config.toml
train_examples = 101725
color_jitter = 0.6
norm_position = "pre"
head_dim = 64
inner_norm = false
depths = [2, 2, 3, 2]
temperature = 0.2
init = "orthogonal"
residual_init = "scaled_by_depth"
lr = 0.0025
warmup_steps = 610
weight_decay = 0.2
adamw_weight_decay_other_params = 0.05
Rows from block 3 of a small self-supervised image encoder, named by matrix and row number. Rows with one number belong to one neuron. Each number is 128 + 32 x the weight over its row's rms, rounded and kept within 0 to 255. All counts start at 0. Numbers have three digits each. After the name is the row's rms in percent of the matrix's.
After each neuron's rows are labels from the 100 images, of 14848, where the neuron reaches its largest size: "colour at peak" is the nearest of a few named colours to the mean colour under the peak. Only what is clearly more common there than usual is listed. The data: photos with spoken descriptions (Open Images, Localized Narratives). In brackets: how many of the 100.
# gate: MLP gate (model.blocks.3.mlp.gate.weight, 256x96), inputs 0-95
# fc1: MLP up (model.blocks.3.mlp.fc1.weight, 256x96), inputs 0-95
# fc2: MLP down (model.blocks.3.mlp.fc2.weight, 96x256, transposed), outputs 0-95

gate.59 029:153156137102125138128082128128096109156161128086163034128218128111142128146128098128099128107083096135144128131145161128119157128128128126128128128099128109128167128128166128176128126067021166088131128031103128102128128139128050128128073177128110070070128128124119128128124119128195177156
fc1.59 028:073128135128161128127135128092211128128077128157128183094072128076118128121182128168128128225154128112156106128084128094105088150128128128138123111138166111128128128156158144128128128147208111164137058103128101131151186119120128128134137056122128128145117171185074128021128152128173128128
fc2.59 029:120083145093128162128215132128175043109162136062128128075128196087106128128128128166149097221128128202128128134082082128078128128082128128128128191128173093116128079120128108169128113128127175128135128091128135128120128087128107128137150128122130111116200183167128099128188128087128118111
colour at peak: pink (35)

gate.75 090:128160179147128169095068208163094128170081150092068164128109092128128177128129196131121112139124119128039128128098176128128128162105156090090128102128172121168129064090128140078128128128146104128128134162101198194075128128128128128128128146147100113070075110128142128128086137120104122060
fc1.75 099:052128110128126062135104089128118209177178128161160137132130081105128176091073139122169128124146167094193102128125128128128175052128128111164134092125104128149128128115099128128095192095146090128090133128128128199136120188195075128096088116128128133128099108126152075165074128158143157149
fc2.75 129:109110116121096148143118089124072088112152108099121128163128152100078128166125170122212072124140129150136106109112102122134142128152099164092156110081156107099183128128220153080167130075161131128093155128123128165189128145205033156113128089128107089110129164118139133143128143097193152172
colour at peak: grey (62)

gate.105 102:138128136097140071128128104193172128091165128123124128128128081165121145128083098082164128066139096072128115147182128093185128128128113173113120254128128182113128150193191134108111121156073154144128144131087127151048144128091128144184110168154140108128152128117169128138128148128108082128
fc1.105 067:141108128150094094141112208172128128128128188128151171109071179067057039120132203128128103084113128128128156097046168161128148095128128128112159128128128128128128128128128156095080109128140162129128128167128128100143134128174143128128142202128119115054173128177077128124106128094193128128
fc2.105 108:116128128196172164157155108126039125079075127110112179156128124119128128128124146195131155141189112185161128096093143148113087125066126148121128078150076092179088112128112169124145129093140122128128137164128137082229128128148132177104134117133067090128129145138102083153092094109144188128
colour at peak: brown (67)

gate.48 125:127110145128087107185071099143118161190095128087098106143167116177141116139128128116097101132128128107128128130086122176191119155155110136073128163094188128218132164128128139169157128135122185099128181107089128170128048128163163128141092078128142103128140070121128191161128173065172116128
fc1.48 126:128125189158100128151146064128149061127113113076085128208147128128154147128061110112156159137089155076083128160095123156128163158138093153112128128155192128162156128128125131156126128158109172084105203128128128147128104205148103127128147145092109082140203033128123128143128102159109104128
fc2.48 120:128109156209169129098073169128119137171128122190142142074077137110128108187124204116136148128188092128118179096120083116128097102046165086185184130128110128092104128155084152135088177128145129174142062154107128128116126102112149147138150101179118119070147166098090106119133128115132128116
colour at peak: grey (60)

gate.16 015:128108128128169128142128119141208084128128136140072099128057129161128122065128052121078075128148128147128123079135117128106096094150124128160128040178128097159167128128128156128154128152128128166128092163164128186153128056128150128185128114128153094128080100128075102170050181128130128096
fc1.16 019:128128128104090128167175140104058181163085085149169157128198128107128128135128128129139156179099111128055101108169085153128166128128128120116128174128144155094123073128188128062116141128128128074128128090116041128117128201120128128109128128184152162088157148166149155128204111096128128181
fc2.16 015:102128150128128128163128090112128180201104128128194053128096029128153128128208128128128128150128116187164128128128066128135135189128120128128128128128102081155128151113178161119044168128128128128105128017121132111105053128128128147128115118128101145128099128113090128128178082128126128128
colour at peak: white (72)

gate.32 114:156056161190128128128138106128093154155119160149119128128097128178114203082098215089128076118096153157128115135104144087095128128151128171071062068150167118128074171093128121133116142128178133130109161106128128128149022110128142128128161188122075145128137095128101128128094128084107128128
fc1.32 137:128143189130098112084205182124075154121153128128115128123124128189175106128128128128142163138128104168176128128062159165112124098128132104128055104134194128069178136123145128128128180097143128128103138128128172115154089125062020121104103166161164113130128128143130178076152143122128128067
fc2.32 102:132128109128143132128074074099113095114128138153077143094111122057094184150128128132128080128128137135128109128157097135115106182180163094092198128098100152181102128190146089162142128144098122139137128101118160152150128147128254161128099093074129142140176067066117119177104092128128098150
colour at peak: pink (31)

gate.218 012:128075128128115128187128128136086152156124128151128157128128093145113123185084175107089132128150120142125176030128134093128128091099105128092103140128172096128128128128095150106129066107174118082111129108150161162194172128128223166091169128198167128128177102067078128153128105149136175099
fc1.218 012:132148128069199128128158154128149063128080172128073110128113166118128138078171122148163111154092146128128085128136114165128163125128141128128147157156108117202128128089205128215069108128109128074108112128128091119107088128099128128128169128105093118171063153194105128128157204155177128145
fc2.218 009:128128128161128014128128138128162128128128175128128121152166120128128128085139000128186128128128128128128128128128109128128128128128128128137128180213111110115135128128128128165190128128117128128128117128128128070112128109069128128128118128128128190097040142180128188128133085079169145208
colour at peak: brown (65)

gate.237 032:138128220128177198128195128086093118128079078105170136156108128158093128127128128071128145115128128128144129128128117128128128189133155138128128082053151115109084149128154126138128112115141066187141130095089215128172120100128151157128128080115036105062140128128136157106158174122128094128
fc1.237 046:128084181097128167128130161071195173090147128135115128104128128035079059070128128191128154117147111090128128128079087147128128128128103128128135127104237137079105128128128137128128128063128158136131246114167128128101128128121148119128117086128137128143143128128094142132128168131076128159
fc2.237 054:172128149128128120085074128153091119128129128128095096130176078076171088148121119141128128073131128088128128128128128059128128128195123128204177128126128128108102155183159128227128146129076128128086128128128075128117157072075128066133183070128153128128166143128223128128131128144128162134
colour at peak: pink (31)

gate.51 093:105084124179128084154063148193104147128084098128123128128101109174128128128039096107128128188134047137132180128095098128200132167128128075131128099190128128147115149116128150114178128121097128127101128128105128101128117203126187165128162170074128152128174115146128118181101128128058107137
fc1.51 081:128116058169128128095174180040110127198146128128186128128128128143095128128128128099101166157170103128128069123128149097128102111177098128128184124191124182061165116055117128104128128128128104128100126128128135121174128128092125128171195060091073156128089112158128166146144064113128135141
fc2.51 110:128148173146128101128151128144128128099128113155128136143158148099129109145115084128128149099141192128097128192175128130128146128106128128079109113018128128106128096161127099143156119128179202130164132154128128124084128100230104094043066135203142158128130105099105109089128095203143128128
colour at peak: black (49)

gate.128 110:109117119128114093174126128213146133128128119108128171136060152128128160104107189128135128201128151102055136087128072087111099128142129060128091128093121142131097181105085119128085147128134112110128097128144111025128136205166175097089094137128128149128128128108150094150105090128060170128
fc1.128 117:167100210101128113152180140128079128128063128133095128107107153122133021135135128120163196128128128168128077128148124128118098169143174136135128172128128121150128128159154139104189114132156137092128120135128071061128135128078107193167179082137113128128128088091143167180160103128138167202
fc2.128 127:123128208164153117117149172087156122130067096128115086128128158128131101034128086125161128128189174129141100123074079128140048133156139117120189145159155128145098128126173170128098068161128160128085155151159153152113128104094114150128182085128164128128128128126175177159128099075162083169
colour at peak: brown (62)

gate.185 015:143110128141128128156129128128121089128162148128128111128094119169140101128128180170116128138019131131074084128145137153101150139128171128196128128170128199127094128102128126128098087091103110105122079128135128142063134128058149144190128098128131025128128096192103212151128150139094156089
fc1.185 010:089181169167165128128170091167165163108124084084044077178120147177159099170128152158112081161144144063125128051128128128160128166128111115128070096103129139120103115089103191177128128103128119128128128143114128049103143164092128086077098153128127128189128117128079136128151128116128176138
fc2.185 012:128128097128177155128134128128116128128128128112128111128128143128071143128128128128128128128198128128128128128025124128128072067128036177093128153035128128193185128128128128130055121145208128128101128128128130191193128128175112128128152128097071152128128153063128128128074128088128152128
colour at peak: pink (38); white (31)

gate.67 110:128095141152135128128125128128095105174197123128191089142123119138128128087099128081101128105128127125153128128113121095113090071128177128128129165183128135082018128130122084203109079128128141074143179086128054117126128097095128160128128187128205171087171128174099128103171128143121127162
fc1.67 119:070083128128118064128137072128053149077130118172136128121114128107190128121128128130174128114130160100128110128128076126128093128169122157075133096123128128209140173126128128203127139131145149087057128148172128157136128142131133192128127083137121128139165118105131090128089055222147063128
fc2.67 109:137165177123169087120167079094080117124203141082092171157175098128209128122128139147139111129128128108071129112055131083121093112128141171104160149120097085085152128157062184104128128128128128123160096128128128128176087148128046128114114117128105140107092171128114137105149168128183062086
colour at peak: brown (60)

gate.197 088:117128159128117128128162103165141128128171128088128153160128115179058128128128106128108107128136128128199128128128134128101128141002128076128128067128137128106154070128079141128128144128128097130128128212197105128163084128102128068150161128128128130128098166150138128010180128128128171128
fc1.197 109:104128128148123128146145126128117098177128170128204128176128128192128128141101187140101152158128139154160128128128128103140049160061128128160163110142092223121142103190083101076116128086138199152128128167147168061135194128128105110119131143092124145128096200128128080091141128165135117143
fc2.197 092:112128076128136128109166128197128065221167152128127070178196133170110084098181120128128094118126108164119067181200134128056097139110075101136165092128128128137112121129117179165107101128187128134148128148152110123130128124125128094127129170091128128125128128162207128128097128128135097187
colour at peak: white (28)

gate.111 081:148128128129170114181107069109128101128210072170033149128133109128128128126107100177128218109128128086111128141128143128153128128091088128145068199128169128164128145128136140069128128069128188083128128053128128137128128128163074128111153128151128128175128180128128128192128096159134128094
fc1.111 069:128129179057128184128114128166100150128128149128115186112100128128085158128138168145128128128128128128083128118183160128157056128080115128218067166153093177085160103071128063097134128157128128100127128144140128084128099151128128128128068128097113128128151128148083128094228135112150173064
fc2.111 087:128128218128100080128128108128109128195175122171128083189127079138127100106128128112102189128128132140168128073128128128136099118157046128128061128163128128205128155128113105077128149128123128128128128150128148159083128118181041128141128039128173086138128128128128147106114128128157128053
colour at peak: black (81)

gate.209 123:160156128119185136042108119121118146103072103107141092128123199128128089128128127128090076151125079128107112105135072122201164131165146193089129078098128178139112128128195169156098100128055159128146129198116128082122141128128153162128128129134100191128140162116122084159110110114158128195
fc1.209 141:171108111101134062128105128134141128095062128156171140123147128109128112128163108147128115129110095128128101165128197128170134154148182155109128133005151128187176128128075155127179123128123128168165092166146083128061119083156188080141115060094128128078131128128128078089128164128138135131
fc2.209 106:128115128128111107128071173128161110128128205193150110118189167148152128139148161086127128085128154094083114128128128139083153116133113128071137126128157128117128172128161130075131127164114115199157187140200080108054128128128156066128085095092090128052179141154085091107136125089136163110
colour at peak: pink (30)

gate.113 089:128135128128152223125039128144119128128163128128128154128093128155103141062101128153105090126132126053212128168128104143128128208056093128160128111131130128128128056157065118128128128094128076172128083128106128144135094128128128123088122077128128128128155112128128212117128128190128175145
fc1.113 103:128128128128128128128099113145128128161128128124145097197144128126128105176172188151128128116128183128128128128128046128128063128128138128128170164128063186128154114128128128128093204128117043128211166128128158108128128130155128140122128130128074128128128200114120054128190128112047142054
fc2.113 092:133087124118083094107152175139081097193128178120149128128142122173128128128143133149123125062131138066137128119128128158128048128128156177128130128107035120128128143128128047144129128153170201115119130140095128171169173128128085128128034141128220106125075128128085129128128128174128128124
colour at peak: black (53)

gate.74 113:128182078128185139155128173128107120067119128128099162094114104190109128128128144076194081128167074127099145128106075092128093128052128104128086166128098128140139128147134114109027128118128128128128128160128175117104045128136189146086094161104069086121121128139128114070148130123163128158
fc1.74 109:128163143128155216128091082166213105114128128192092132115128128091128133072128129109128156155101128128143057143094128126104128128128128102156128061147121128101166128128155095112097114119151128154128081174149114128191131226125181085120124090128125138107130099178113163094080131128202093079
fc2.74 111:176113157137078218094158145126118124128128117168128127155128183136128085109147129128120110234128109134128128128128128150095131128163185128095128113081164112153164126132177101113130127110128097203095076130142218078097101121224145128144161081128098122128137135143128165089128152191142136114
colour at peak: white (45)

gate.152 014:108128100128153063152121076128086188128156084128142128179122099164144166129128179128128086124139165084131082176128128165186124142131079195119117128117092107096116128128128178197082171097134128160078092081147101127089072128059085128113128136084118152143102099073177116096167128128132128083
fc1.152 018:128128094147079113128211112061128174071142057111128127203175103141128110077128215091125109163128128092168069191106128128128128163143112132189176128131128091128111121128144128154056159095120128168112142100074128128126133128128094161128082128101069118128138128090156093137140128113160089128
fc2.152 016:128080180128128169128152154103163072128128128128046128087128128095144150128102043128128128128128094128076128128150055128128171105068128187128128114128178128186087128138181128128128128098128128128142128128128065128128128128119128067128128128068128170035029128113115128156158111128120164161
colour at peak: brown (61)

gate.228 010:164147168152098083128144128132128128128074128095051128213142183128190104128128128143148086169128053128127128081080104128128155100162072128128160182160128128065142131128209156166116112141130171128140152128095104073151128153107128128128081092128128128158114193128098176100180128127119128074
fc1.228 012:099121147169171150132105132049093138128094177139083128110157143118128128170128066154151122128128147128128079178128151075155128135159128170103086139179104180170088179066184078100161153114140123109156119207094147128150129128116138128139167163128128128134185128106165128208119114080092068150
fc2.228 009:128128154128021044128106168128128128041128128128128128128189130128128089174128081128101100173128193128128128128160128133128100128100128191151200092128128145128122128128128093128128194128107156140128128128128128096128128096173197128080128164181168128115165128096117057128046128128125128128
colour at peak: grey (62)